python train.py --head_dim=64 --bias="all" --parallel_block=false --layers=8 --positions="learned" --pooling="mean" --projector_out=256 --init="xavier_uniform" --optimizer="soap" --beta1=0.95 --max_precond_dim=1024 --one_sided=true
Rows from block 3, named by matrix and row number. Rows with one number belong to one attention dimension. Each number is 128 + 32 x the weight over the matrix's rms, rounded and kept within 0 to 255. All counts start at 0. Numbers have three digits each.
# q: attention query, key and value (stacked) (model.blocks.3.attn.qkv.weight, 384x128, the q third), inputs 0-127
# k: attention query, key and value (stacked) (model.blocks.3.attn.qkv.weight, 384x128, the k third), inputs 0-127
q.1:142138146089134117131145135119090135085124084134141125088102139128140141118129130133146119117107105113094123128127108098149132130158126116118158156147128128130131091091127136153083124139184140118132109126135123116163165095096091131143114148114148126122118117124147133129091123117090173137160093124125103126127136162147128088126104087124131137081134154100108155127196115124125113167140
k.1:160119143114111119159143145145129141107126140119082124155086102078112153124136115165156157149132148127124116105120176118135094153106123092143141111156138123155120089142137152098083119083122119141096151172132122111136104173134096129126109127159100157118130098107107126160121157117135173129152107082095115128132092131166164133137104150118128121164115164148097155149144120101162121160140
q.2:156119121169091155093135169107201082167054098078066121198208099187118161077071049177121136074158115188211096153000099087089082101102173170099104182123214184088072168147064043129131173141079171209133098109221086134074165106133154177112083046208169118196204132096121198112136184122132069150151121144126115125090047083137162243199078167112173114142150181123144073141115186086136068159116
k.2:123117076180129140090156208095188081198068055055099086211216162210125175083024107174067085136161064148171077194037122095052104150075166179113115177147196182097073228103089038143101201165117161174166050085211133156080169069104155197091113078178173094200227136119138175077111228119130030171169087188161088159063068050111146183203083090126191089106149151119170050167103177141101101175032
q.3:079152041146127162121153094081119105151101124064083108163135208129090147123110130133052049125192130152151061154115128108129119172130122160098101124041125149089148164081129104191145129179154149142205138112099106110105168088092185195071127127101144082168147183135211190051203119062072102144119088182169059194078160116030133105142093071130178056075183132135222132047078167128071123139117
k.3:153179082154100171151120069084115082134151116144094028128185198141052111078119070110081083091177101208178092189111110092136092218140176190074061178015170167085093159047103103204191082202153191187211089074152084046112172082148192172079086079170184046163122120094236213107207097109054123191177074127208073174086118121086139160127098079187189087047205134093218094029136176068091056144152
q.4:148115119165111139099150148110166101169095104104086143186155113143127167094091106160112113110139096132149122124060122109113096118089145137125127160138161147107103169154097082112107141153080149189137111126174121157096134114109135152103090087180139097161169133114104159113108168090131091156144090124114107139102079087149165197164124142097149114128117140101136092140106181110132114145115
k.4:091168113164147108124136141112168098148110110080133121154173155163139149083072127139121105123149094133154104170076118107125149121124109169101131173168148124110078171131109109146124181136132166132145091118147138140114170105113142120136140081184163125171177113148149170119117190155143084120160109153144111124075095124143104157145087128123165125089115112118172099141154172167127122144092
q.5:110150068126164194115139149035187136187105133092046105198166162126116162172060133103053057133221104163146106156091085177020097144089132186130109112071154128111109240133119074103095144194046104198136138129134128134013159053127197148067160091147092066168186177116144185089155153051142044158152120207165053146091132025063124161141141128126173062134180108111206050108067191100099151091095
k.5:132163130129109144126082134132147108113093084090098118140226154200114092053112095147110085105135080164187134140100135079162146102107131192094098189103203171094088156144073093186161141171164189169180110066194145133112181080145148173123144108144190053186197094094130195090130108157112119140125125136178162176138057095099091172116120088136161124107155090143183094116115100130136059186076
q.6:129119143162117125149061096158128107115137111133150138112133106173142080140182129140146158132099126141132162082204142137186142110129156111144119128119124151105126091132126171115140083079177072076143126124156133136144097173188122126155109171100126153108112134125094078162150094146099148130085176077112202121161079198139127115106180168156106162159100133181109138133121058162154121147128
k.6:134103139091164114087132155132130160134130142186171171105118117116122168149132173109114168132105164103082148121159062142106125096138107123148180095159080092150146121161161147102071162112076086092069165129089145107143120128097098093115127161121090151101079147134098093149107122119145163088096165132094138102141184128134149131140137132114105186166103139104086141138112154144132158109120
q.7:059094153115177092161096089179077156078167193129130224114070077101199070147147203100129169178088175071118154053189187134194197054148073059197178059170075072150201116208192199086126074077158090129113194189100197203146122214191066053119118184108060126141123088164052093166085125131162182106026187049061204140157151191184097106069174175102109156173063064182114184164136085191141203083170
k.7:085118156063164100132073085154128146095151163188178159044146124127133103150161173073159145150127148097098165104170153151149176063179080162149146121167081096140130117139171144107111117129167104071117169152071178139163118128160112080198188154072111173108066083169108114154093077181161135079124196105116133099185183166148047103091175143120106187138112066172135149164148119197183153078142
q.8:153184100180121155115205153085151089155125092084065109168123169129099175074079122158085093117134100110135088155118104087102107199103142121101107151121139134123126151080114114164111136164099168152139094121159111104116174104048126144084057101169166082157154138106190152063099169062105123166175020144141082144102125077149180139159078073122166084085143145074150094078098205066078112171169
k.8:174154106157111148099147129080152086141114115038101119146101139168118121090105153158132117114155068152167117128090167075140100173084155133118084145116140106084081147122079122139148158178084163170154082127166103124056147110124129123109108062171180099137178125091133167138127149101137098136205067136143137150088067129151146147107112109186158079070154143101151136076139163093124137154115
q.9:169166058137091206060152172050204061195047071077105066164206176182056194129094064162087059073221102185185089202059088142049046178081185213060045182071162199077062192087069032158129220199070153152154090066148062032065129070075216216106159073135173112162149223081185168080182141105108028138182134217216040136101085050034157175173088104185160083084211178104175050111071181070112072145058
k.9:171164074177093117095136180089149074152096082089092082172170148186081154115110084172066092102152109192164058172095079083099106168092156133071103170085166194089130173114093090153131156176108155150168110068174080084126158114091159220069090106150142058176194189108139186058155159067070109157114114171169121179114102061088169138179089101144170090114164156069138084081086138084081076189091
q.10:177121135138136070145133139106134160127151152172132094160135104055130127160109111126154160137102168143108137141120089096095105156141124132121159117151125117182125124129120135100101116096104112112084106132115132099141115155117119128168087109147120164088126094119097121124099161139114129113161110121080107060114136089166152123155105174094151141173100150128093119121130159107130101119145
k.10:130100165135153150130174160131124160173098111156088170174110132112186127101067151162132170139051130066100168109127120130149109143123128105121139124167167130168177127182093103121106164048131131156067153171159154170127093144108091114130116157150122157108157138134105091180075146118181141149128098098102140105099110137165151164128130150093106159169099110136105135200110071119143165173113
q.11:131120116122153103119171138120113140135152156125107133182116133107139116118083143118111134142121159141128110141108117091121112146121108136141142117146118096161133157166139133130068116118101151181096134152113150144100144121119113121098090111169118121142163101149127157099112169099127150162126082123106140125095145115149144167128095130098147113138101129098138128119104159124095140126133
k.11:101127128093158147113152112132133171164079105111075110163139176117121124087083136125160096152130134133139155157079142150127098160154118169080099155124183155150092159142077105160118157118160162173094127133157118141132114068114155156147140096109143132105140113140166149144138114149166099138144090142147089091092137133112122149106087142099160150077168114135163107156156118154153119159111
q.12:114124146079154159142143103126100176125128127114109114112130144072128138149127146097125113151144121119123157129119168154141137135149101158127117110136130111142107133132127116121109117152165146144110132122121151104145125088123135108132194133097131140075100090130144118103107094138150146073153111156150107120154162128123111124097118091110141129121144103125134126125153148129151138121127
k.12:144139154142081123177130117131108105091129144141166141114118092112158113123139147161138131126122157106157125106183147103179162105144140106147119109130109105123132107141147152130166051111131135165150119148119153107130142155132113101107119115144141106120132104097082108166110127150116127156114127071101150154134098152154133117113151135133148109125105149142119146120121106097101148116143
q.13:101173096101133171148142109136107168109143133116101078083113191105090123133144140089099064142195105119095126148138154162116137122132114159114135110061156123106114134071145129156151108203162147103202132120089133114123143055132190105115212154084127090110099140107203192125209088121115122112134142193186091208129173137052072090111127038166149087058182074123201143054161125131101157108129
k.13:153157146172028109159111082133096087052164160137173112070108098148103081132194098130144105087121155155180117113182107068189146102125137112140121115060125131089159091111125151171222046166121166144198133105120073106128201179148089113100077095128167058147113110083137134133184073147065164140115152082123158170153083141117155089107157134152097098108120173137123173024144119065087101114170
q.14:072145101115132114161134087135057169098124151107097100130081175108113099148133151108088106148143161128109095091106144131181136132133095110146162102075148115149143140145151138127152100147157147156172160155107144163137152140148163131088134141103120099160145105145134182123177113118109137144086152155102108199081166146082089110115121076109173111085136085114170188078168122144099163126132
k.14:069147093156144139195105054106110146128149123192098062150150169116130110111147098095145099156173126146092128133140121155137140145157158145114108137069146140116094124077146167166191070131188106101191113141108152116138116085172211120156115126110108115145110088159175156160192083149095096172136127106141096126085124134116101104167149133145111144083148107159194111102139137143153100095142
q.15:154123120155141177098158182089200064189095083039059137220184112191124187105078084174090113091153099179204098164099084088067075163041181149101066171115171159078102174131098086133116144148027140164116116115206097117064162107098134184079070079201147082182192179117113144082127176052095095187163057156145109131115075071122197213170113136161133109106147195118161074121057154082095106131144
k.15:215169107115142155041151197085195101163073076041095109151168161215082155044053125168134095084151053182198080184052105062086092195064148184044084201135171159084039160147066054164127226204084198171130080070192099098071170052065151150098150053169211105156203156092163200088086184111177084124200069212168113158089093068101143190163058081163194084085168168073152083123099155078085092206039
q.16:094162132119137079126115140187088137094128149136162147078070136184132096122149163121133144140104156096097107084166112124157171084099108070139170098108109104135180091156157168133139109119163127107142160157100150170157127174131101111116114162129107126138112120130114120150110122128155138121055184136086173172112164166132095093117144109117142127132113098129104173133146102137109156132147
k.16:069111083104147095145113089145099118132138159166155124098098123124129135179182143068151140142156126157071105106140131175143141116136128098128149126111074121129118119112187182123120115142136077068127161143049144118119103121161179106177140150089091179142079133189132104102153107129128121108106197120106142124088194122103116087148161131144082139104121113146126149119118136177131156079150
q.17:073122053146128138173111073101103138111150147079076097138102180105108089174139148093094064173175138132101105100118180148144134199129098146150143099090130114111128142127149129093138112142171081064212155144101142118111114137154173124118161154080108122119133114142151186107188116121103119132114152140128091170107165154070099086110124099096156085118148085169187157080160154164122156110129
k.17:119121162183122141191083085105113159139196122170114117130175170121126040088094135085117130177111133095144170146151090143167131139167104167152131096096163099108155144165104121124191068103144115145176095132170161146123144111180133094107117073149138052132150073109142167228131096170108160143118125083142157119093129140170078151073147165097167106135116077176181088099159116095165122120138
q.18:098162128094151084133130132173068118062154165132149131062076126131110086108140163120123129139105132123110089111136161082155170099123087067143170095125122095129162094121163171144168111153175179131161153151083150148148164130132104107112120151122140105163118103155136182133114147123124180142110131136096150185141175182128098061114109066164163120091122110096116193085184120148089158130153
k.18:081124082107122148141128076136101113136153145164139113103123134108118126151166116082156134121135145165118109127133155163128123169150155119121091150086108143137104123100168172166162117132150118110115133146092113095115118105159170118155114140126117145134087136152174138131181108155107146133121135098132120119127171150091144130130125132151093149097161121124150153111142125153123115100160
q.19:135128124167111146134117129128135115143135133117107146134129112123118092137128117147114139125115139140144119111146131112143124158089141112125113116111150134120140126142121153127153102115111126118133125120137118144117111175126131137109087121140136133143132142123107116141141132121105137127104109107107143144139101150128141131115135131134144134134122124144128126120089121112123122136162
k.19:124146132104159170081150131091151151176104117152104143111143176148109135109104131103131131112140123111119134151124074150098119137131145167088108129110137120112139149122124117143126135145113128121116140138122132123125131078098158115100144135127113116117116166121165147144121107107151112131134115170162111122108170148115098156133134106142145145125164103103173093130099138112119147117136
q.20:133126125133125134101174141105170078158100109121158141130149138181154180105125112148122131115145121132142133177122144142106128104140155177103096160145096138135126163112127097161121166110145121157124098112120119110131124096122118132134149137140137159117135151118155095095116123139139097125169127149176129124111110120131148131139113148162117125134145146133129118159109133139139107134091
k.20:162099116126119076107085151143128107080120146145132136142136103115134143161150132149125129117135119161121163107111127104108107141117124110147150137168103148134086131135125120092068154131130099110109113085116134106128084156148118172170127133111107155121126132128077104116100137120114155116100164106105138118169129090121167082143108136104091143165113162127051130140129132117149113143097
q.21:120127094119108175123162098073161092165102105112124102149165138103094189155121096120118088131165152126150120172086150158110089182199144191106059155123121151134101174108109082136132179135119121128112120115118106043117111098089178159129153091088144133101128155119180115056167108117099091120145110145186065105126123088098166140126116125116103117104159145149162092123087178118134101130127
k.21:194125135182078120143103139119130111116137106115114088159127119138111094115104098165090122147100144120146113128121113106110105169117146112153122123099155167099168123135074107083182113131121117147161084117196097138122129178154106183087095097147124066121169112087108159151111141100099130173111100121124123144132078107142145118125148142102164081162126141125099103129140119064130104162127
q.22:123179089128117134136098105140110110101163155123122134092115163106098071133166139141095102117137130150120114119161147114159136148111118109123138133099130132107135129101130179173160109173177152098169130112096121141122130147138140138101136152107133102153113149123147174124169114127076173130086140139130118189153136169067109058107120081189144131087146093106135148093130117126109129131142
k.22:139172130121094170132129126117125137101135165159113117091130141131089130127151094096160142092128151161137099119145087100108120148137130128133116098077131134112154107120142147143131095168109130129131154104114107083115173131125131100102102127141121125134073150089160162127153108117104174144118140143122111153163148138106156139109114105148138111117131122081142141072123152066102121107160
q.23:084124148123163124179102097139118160110180168110143201133081108110165119161154185107118142167128149107107130098227134143116167119120105070168147067126085084113180107141182198110172071109101082077119169165098147167139123144148096091100117167099078111106117130163068087151127126079140135128091126118073158117155168150144137061095175150141106140127095112156120155128099107164135192078170
k.23:135134136076146143119086103156136117126116135149145145062128105126099114095167156081155115087160089137135147103160137137153142138122137126083134129108104111099072075137147151130137111170119123115131142102083148097110128069124161080169172130111155146117092120107144137158115072144152145104164146135135158121136145151125093120109151115156119139135147110143117132114118146111165136140132
q.24:150161087185087177103143150116180062179094097077088089182182155184090139088099081181088103077147074202203093149103129091113080166053180139091070176077183192086082183111090103173162158151081185187159093075195080121065156116132175167080076087183184083190194178094136154094186178111093095187123104133166140196091068087072168199160093106211157094102156171113167089099061127108086082174061
k.24:189171073173080181060164169090166100174088079090094088170196172170096163111100050171078076076176088185125093166093054122062059170084152168093080191072157188101052164076078114192134165179088143119165076062145076090048168068084195190129092082127183111170150191117180136063184133068082066152142095164157081139092109051064168174189095091176144100070168189068154069088070194087076061129101
q.25:108142114158150151169117114108124124133164120101115141143114143138154115123127147114102107150129124121101121115162134133120141138092123139135124120105128120121147129106148142118149072133121075083176139144142134169100140128163121121114118152123117104148135140141133132134149119101100103146132124115127128140126114128121116091127157126151114110095121110156156132106137109153118156114168
k.25:129117164098144115117100148143150141115125145109144176115142124150125103087117148120144138110140106145158152117112118097126141114101119143127156114148148090123096110164130139134111153149120128134130144123143164140087157102136099079119153112154135121153149094122123156148104147161168133097136136145119161129124093132144116143120121136132133128133119105146146148116134122119147139121094
q.26:134131141110096157116128108158123119132095090130150068112153160127096171161158095134139126097129108169158174149125119166116093187166149142100099156085168173102079131093102104148158140140128130129145108098137084100125114098123187136155150113109163124109092138094167122148207067152099085137156155130174081130134110093088131127140125096148103122084181145137142129099163114112137110131106
k.26:189135103211042109166105154104151084144150078147137106144188105156118114135151068182095116112118119143100109107171097117151109100078147095156135140100131197125148078106112090109184088097120102071197115109146112105137136175141147174134065150141134121139142165112111112121145133107085102127093151101094126149126082092110165121174166134132122091139088182142094120109076103099074096147114
q.27:176130167143119082138138160141142103114105113143151128132152103144107142058096102148166143103081149152159112157076109051120119148160141150097109160165146143165123073127091114139130136108136168153104105111148104085158170122101096167151056088158171141127146110123147133096088144122087147119160069120120132076113106114179185118143096128103142124128120175115090114116134146093129086178143
k.27:157131103148128160132167157104159155145088110106086098180101132111118157148106136163120111119149110151127104134102157151084077180090183113131101117119155156113108134106107089101115133132084147170105115120156120114089084109110175147090122129142115130109148164100114107149132166095145094166154091164122068150111115137111172143162104108141130099119159175131129112156093136077119149137099
q.28:174211066163087161069176179073188061176071094090127066162178136182061194087073078186072067060185093199190029197048072059053066163073175162070088191080165184056064182084080065184158199232028212190157088071143059077061180078064193170067086056203178069202176182085162209094169198084106051171197078188162056188077099072062169173193072084189166074073195185047168062080074208058074074154083
k.28:134168067164096152065190181111154055196070080055085088191174174191085187077070050178074081061169066202194076198041087082077078187066162150049095239078186176091089187093085101206127213185078210172154101073178059100088186071079168197093079062199194078213189195124199204028196208082072092161160070176193083168055092074068197192186039093182166085063189175055164066082074179115062062163097
q.29:049132114101150167158140084150095124120155139138162160083078162116142127153177182096089103159151143080072131105214181202143173126168108094158105094090094099103180132112186172144170095145160104090161173159073144187150096124169137102095181192071082100131079154158158113163168070118135114152083152132153137170156181172079085068083183101158077131073146067125150170142163078168128200070177
k.29:122132138098108072153038079166102096061161176174167110071123087123102120137213111085132103105170144150111146079167086124172172094138115088124162115086083119106127061100176162109158073164147080071170170126071146102170131149169137107170142161084097113140067108165141151127158062139089160121090212117109149132185156120113094052138187125148093139129104118122105173068139123113124120090173
q.30:156094129160101159111176175082183122177070076087101131181149095179169205170123092164118157106101137145135133144116089137080095165123169135111125155159158153123100161135094077096069157077095084134100095132205101087118131135095117160134102121139131164132165145093087076140100153124148057127163134138102065086099086110154173178178108182118132143137138184146104118182123134114148098155095
k.30:126115142143191099145126166142179132164108105148064132185147144133159140099091118129132141176146111127095138140129127117092142132103130121131146103163156108135119128124150138101068159102128103086106139143159149130146112114138141125148124144139097135156172093162112165119082168080149092143169105150123125119124104076160109141192117142119161148164103105181131098151107145137177147163089
q.31:086115151055163092159136085146052187093163149161176142077068149076171130137164171077153157178117164070060166105139167180166173105193091125155167101149073078177150098132179170113118123121186103100095147157075171142175114116152107070164201174086090165080065077160137109163111090178183160095150169118123140117142184173154071082087138124103100156125116076137119187143217111190154164101144
k.31:093093158140114085195097090146082134073178168146160151132085093065175095171182144122153160169104153126105163086144192131172179106162115091174170075179088088153143104134172165095120087075177083097126126168119154164175086188167095094166134161126090171110093088142079100169125123175127170105109149046076170106169120155180114093105156179101092163155086112192107176148187097165189135091163
q.32:192144127157084221095157196127201135184057064103059079170227159165085164091072043159107115067165064180192124182059099127068074169126175188072081171094239193082045166100059054161164164173093178186148067061208079087083146067117206153103144059189189123148155145071196177125161146148146060120190100193186068144098075044094147219172082106166183106084176141098161049121113168077130072158093
k.32:171193112169103152121171198081176064163047065112084084163205125215130185111105089197109065078162073165165072146107079071071116118049186137113082138073182182059126158074099071184174114178091142166195090084180125119053202084075150168053076109160164064195193182103119144066109175049078046219142114173151084199106054054075182138211140070187150071080143163091156092095069163051085121170083
q.33:121158116111113138091154133140133096141085121089106114137143138155106161101114126127110098105146101157172105138091103099136108155102131151117107148094148145100114141154113086144128141153098163176137137117138113128088159107118159153094124097156146084154148157112141169093152138085123117158111136141145136171105126093081154163141112083139141093103160137108166128092098138093088134142084
k.33:166138102172082124120120113093131098133128103109120067159159153143097109110117095145126100131132120180156101167097122097123101169117126170099091175086158166131093144113088071159172117165132175135187108099146092083111141109131170191151093087138191094143161142121158173091174138136093097149151104112129099132096117099108152143146104133149156088081151161130152118092120146105096073147121
q.34:169077175144113116142099124141127125116171121164149143128136062107141098136151105154159187123076094145121143121122118107141123097126142099149138145173125129130110098119112156112136131070108114092083100116175121139149103171142087104154076117144144150129116108139067075157084135151109183121133108063107179077149096146198141144113157169136107178175082166128056106159117094121170099142168
k.34:120104165087155152063208208166156153191063108083089189166118113121162175119065138180109151130101133045107151117110112182099088121128117117119156134180161116175159143181094129103060197070118103138036151152154146174125125103094095145098155143141095167128149137126128096143069136116201143093105094147120135097114110128153129170121092124061132155163131132112099116227129109134142155182115
q.35:059058139078184068165074075140067206097226217214170185099050113048167078204167221045158153220117166036035174076187166211150178077174063096210199040176030038212203132177212217044095079095143038083074194209047218189158082171173080057159177203060024131088081063200078084172085100131186205108087168089097174072154208150187062057059219172065070152187060048173106161187163126207170219048145
k.35:068090181079157118168033034162066214079213157154167175043077121086159027131192193073184160157081163061103216071177188194238198075217082140123153110171102106158154092179133183122176060075251078084116113161109172225199088146187096067195221153033118170045084069141107087219114025230187196062051166062114221087183177236180003077031189162074127182132125025215123161176198049214197127113185
q.36:114126125119151082142163114115116126107151164129155169127094119130189128104108163122128125152081189090136128129163164084163162128182118130126121112165050086155173127151163144142084118079139128159128134156088164091155148146094067099118099140126123153112152097144130080076084140116116159134124095106114143119134158139170146112106104142114137127145101135143120183116120148152102146131133
k.36:106082146123134109128145097138117147124119159146123132143110129060147132132127127111167150154133148140129167129105172136135101159157131134152105109156110109160104128127133124123067120084154134133078125140126132116148092147155113117168108105136113156087104095148127094154114124141135159123139115102113136083125165126153142113107109168112123149149113126162104145143161148148164143084150
q.37:140157105100113127114151116136100150130099113177153067100146192122070138118130105114134078121149144140105131165087095150114100145184118165102123142092134152169098113079101108163156162144192148126139109102097115089173119072104185171164171128093148155089100114130219170102165094150103120097152131173180095117106171110075111103135093089090145114097167128091140126102173169135124090158096
k.37:134107128176074108197120082132033115066163147137131092139076107082165117170160135153097123156101171121123124082160134120179116162147124051190132084093107143133156117111143155100192054101137136154174122125100128121144095207144099153128064141102136125124131139137099090132164114101044173184068145042101117152141137120128168082104138128128109132125106161120077171067125113108081147093174
q.38:079120127106137082134119100184081130107129167132153092099096162066112113144161147102129140150115151125118138123103188162166131135154102117134152115133123114143130116134158129122145157128165140087134162145093145127163091162144153110140162151097120143129090104157150140158153096174154135100103168107134107133127162140118078098122116108131129155108141093147127172134189111156147157102133
k.38:087113127130137127176095117124136140126161101154155128099148144143145101157133136107137133157092151087094137113158129165127161104163136141145118102132113157124205098123146123110183099080155076073137140136145149156163112143164110096117143184103089141094107133133127099168114113174137119124077145129132122113144127186141096122107161146109103138150108101162140115165154083164148137111139
q.39:122127132113138154147086093123133167123140134171142113083135132122111084168159129111118121133169111106117146131158121176103156100150129128131137107100134136097107131086143139139195125165142108101162124111098139144134107109159161111137211149087113134111094136133122143156142077171156119092142172160146114140166139134090089102113172114139137138149151096157135135124131103126152124101131
k.39:134132162091115114140129131141094094105141142162163149092130100127125132129176129132112149111114154099123125106172108126166176088129121090149137114115110110116186100125157149148149101132137125134122166119104146141168157162125081149103136176111119098138086148128111103107105092122121180147072155100131163147186146134127144103115158095128107142146112114085099165118130102100108134118167
q.40:178140180141108092140106143168111172098148130172149092116141098106112102105135097141184161105087117170137142129091107087127115149159139128127130146133174143159100082113099151134164080110138152141102100107157108132146146136157117120158085097172154146117115091108119123156114143165103153128148100094097154105126100129173138141130126139137127159114107145118080118127151119100145096148156
k.40:145141119140118154110178179131140159169083102131111133173127118130160164150125130184119133106111118128099149106147096161103097109092169098132134145121142163150126123124119122134087113088118107125108147150136143142100101111103148124119105184125106159120122164116108076121130129091143089162123131123101104139110100118110171155181135125142088140119122164128124154169069092122122152139114
q.41:180128143120094097116141162123125133127122145152156094145153132099111145106116093164146148103101114153151124167077115062111118130129143154103150147145139143130094130095109096170109150134123183144124085100148114108149140124107118131139096111183161136139127094104124141141128157165136126127184107129115103122112101097135138145163080122153158137130139166117120153121136131115124087140090
k.41:116110144150115147122194166150123103185105115122103166188136148113164169107075107190101141115108123106130149132112131122126101132123146123147137154160154131165143138106124123143038135057145131144111121171150143130131123142108090133110085158179127161157142130130147103114112175113117140164132100099125122129089088125144170175165089132109118145136104133107131125160121128140119135152120
q.42:112089136122136119152073090130126181131142145170121107115131095121134089168138132081175149160140122122129156101127131175130131083155119155149131095130123121148106141158138129077139123098126076099111142130109156126111103140176154091181167107089101156086115102145076107145137113153173134068121186115125171095138142135139106144117168165096111140206106109183137100136116124159165135105092
k.42:122099152127118135121126096129080172140145104146170165114143142122159071132133140163097136155061156072113179139154135162155141096172105143131127142150143141162155141156107120152173118081182121118147109111152142176158104141130102148132140156101146125095127132124104094166131093176140126117084131080135162100140145167142125141080148154097123148134134098150118119158154076187139111132130
q.43:123140108153099133124152115140112128143127123110110120133110155115104116150168112150129135122134122134115128105155185150160117156086140104137125130104137142113139135129132164136134123103141132099145128128139103170147105161152147137111100158118132127138111151122118119142183127128109138155087161108120136169125119171100138120142105110136126133117137129122130149123132095139121123143134
k.43:147112115131129147101117115114113182155130117147086106147136165112128122135122107104142132153128140117093138131126097155102084172141116140121120116105127127144137119129117133105102117113114071085139141146109117113127090113120164143163117159109095144136113132157161146141167106100114119127147132113126096092108149114130125145143133148111110135137137132130141111116124152122153116126140
q.44:120101162104136132140111141153146166122130125142115174121124115158168104132123132103184167149128158088102167090113133156115160077150105141157161107180137103129147114169137128074090142109135091119108136165143149137136103147154086093166152127116098166089125087108100117161078136166203112098127166118104144097150111147177101165121138179069116148187101080158110113190183134146182149131152
k.44:076088162124139070180085127148112126106142142098164186131105089118179099166150172116112153200080170092134131097138161119134203070133094122176171079182091105124166149140162129081112105115126099099130146152122139205170114184146051124142150158101116126128128086160047094124086122137131141120099162105088165119158138123158115071092193160101111141181082095171094152156158111184177177086122
q.45:130182072145127186136147117075143119162123107084077086152145163122096149142094108140067058115188101168149088141137115131085101177081157131106087138033150157086098191089124121159144104199086144151170115094123111099066149070100187141068109122142144076167144175114172155105186139080094069178141102170164069178093126074054145127130118078184166075071169135113182095061081171096082120125125
k.45:131207091136119145061151140112130099162095123115092129135177152172114147067116097154128121066153099189164120141116093100121099135094157148069102182098159145111075162137113144201099147165126155146130138103140125096085176073116167139104095125176152092192163156107166184100152133104109117152134124118160149164099109086095148180160092099171141130089160141077164111090099144102104090150108
q.46:099073151128124100166093080159119170109158159125139145131102110053143087170170140106162174167113172122130173087131188173170144126138107114150150101152136106152134105159147147085144119090152096074117154150127132161166068179176120097172177151095114182077095075144088095172145084187171162062115169093095152095158126173155104116103139176098100170182107096197114158149162103168198143092150
k.46:111087161138138117157088118126127149129176119176189178101126105144173075140127177115122140162094121041076161110198101152163189076172113128168171089178090088133177116157142144088155083096142075107149120146111189173144110155159086087139156164080110146096112117134071083184055101157158117110120169089112175105150118167181091100111193158088109143168087085155111125177124090149150170104125
q.47:144159132136099114097175159178099100105109107144130099080116160115083111070148114151131137094108113134118092155118130088155128113138135117095152146108168140119131078070116139205186129133189197109169103113145114126185165126116143146106096135157170107146103127095178180147145141131097174129135091120131148200118153164106120117161070052152173139084161141075117144104175100104102101179150
k.47:147120098125123157113199149118126109144084132141083073144084125121095185159129084111156101128175127158098078136109089138081079176108163106127127117069151129134125121083140149141134122148074121122122136148117089081099143110095160141097092131140109107147102159124179138089181142077102127167162086166136064132089126100111172121166119104171091110090149164093151125094122170082102123120169
q.48:126117169117124096135089149159156136112081132152164120116163110133123099138137102116161174116127137166150142149073123121112136074171136162106153124148159149128099121131107091123151165142137146141112124104148106109153118118157156139164146091146137166114108108115115149160122111175148100061143172157113142103120114127127095133140130164115165161151144123144103115142159123114175110125104
k.48:120128091159111115140124165132165088161084102161135091157164112156131180152110116185081106126125098132100110125143113141102129117106171109141145166133141192111130151105115084138104154109139118128153116120141150134113104130109152156116120180127108131158133159129089095116128165124114091171090160142124082161113085094105168123190141110122108123152119140110128101172056112111125119146075
q.49:125112123143142126130095156104154148118104126127111117145146122164143121147086124098144126143135137124127131124109077113096113144149120172134126104141125123171130122175116077069099121103147083128111139140133146095104127122114122165163144107116103165087169142123118123108097145124137102103116153156123124087102115112156129152137138169101141109161100124177147105152111129137135131122102
k.49:150109124111150135127129125116136139125122116142128114146140152130125112123121150126121121138103146139144129156133136120124122142153144152095084133113150154127140164123104094156177137138138147183121120118160108129113108108126135154117119113093142107094156117128131111145141093110127096159137115150149116120125132112108133125131123137145136143101161118166142131115125084132152134151098
q.50:088157084126167122157133070082100144143178140104150150143105149107169122143125181112094085173145179095116141103218156158150139143117106118144095105099050102156161154158174166138125077135126085116137163134069155137104113147144131119105144179098087099113141153159124082121138107111124104150088147121144130129147178126083115102081157149145105110101115092146156158112086109179096169065140
k.50:104113157080167103117104084154087149070148199164143164091107101072129104118168144078178155124156150161130159111144134128176155106153098115113136115133100074147111115151146187144099099149138128139100187154067154109122147123136136085174147113119110126136104092166119137138134093131131185101102155089115171114157169146136087104108119147142110174120107113119118155097150137127132133094169
q.51:101099165112111102167081099155119128088141143140162171113090076119155099130159147134146168140084141079121149072135167112199174062164110098154164111176121112135157092150142146093122119097151104113141154158137134154166117184163092103151110146102122132143122087138066095178114113160156164125109161069073139111151104193178101099101153157112088175125092110178103165158171095170167151111157
k.51:077097115108161102148101117162148134142158134157164126134128118121136138146151152090116135159157123098080148106156102184109159090157132126171166116149094102140135121102167182104074123114151051073132113154104162164150090118179144106146161169110046151137086095152130108151129130142126120116100162137116130105132139152136090096144172144101106144160119093170127113175138136168162134103127
q.52:105145118146099129125123073123121136119149143164183122108098120085134140162195142133168148142127180118110154119179158151148122105172144118134109123119089122130137133103148158152115104105160108093157135143084119119168082175153152127150107150086117129120087144123115082165200092128076110157102183083122131139163137159118129083122158147153091169116130133146124154127110096152152137099162
k.52:111116125131129104156094113167127148108140145195146134105110099097128142145172123080163143132142130113063137073173112149140149090135123087153176106111105121137159093116159197068061100103130057064134173146079130090171126160165135115165115166099073143129079135146122116119147103099108173119084193113103157113162134135132107092141165133118076186202080120115099152113124118157134149132157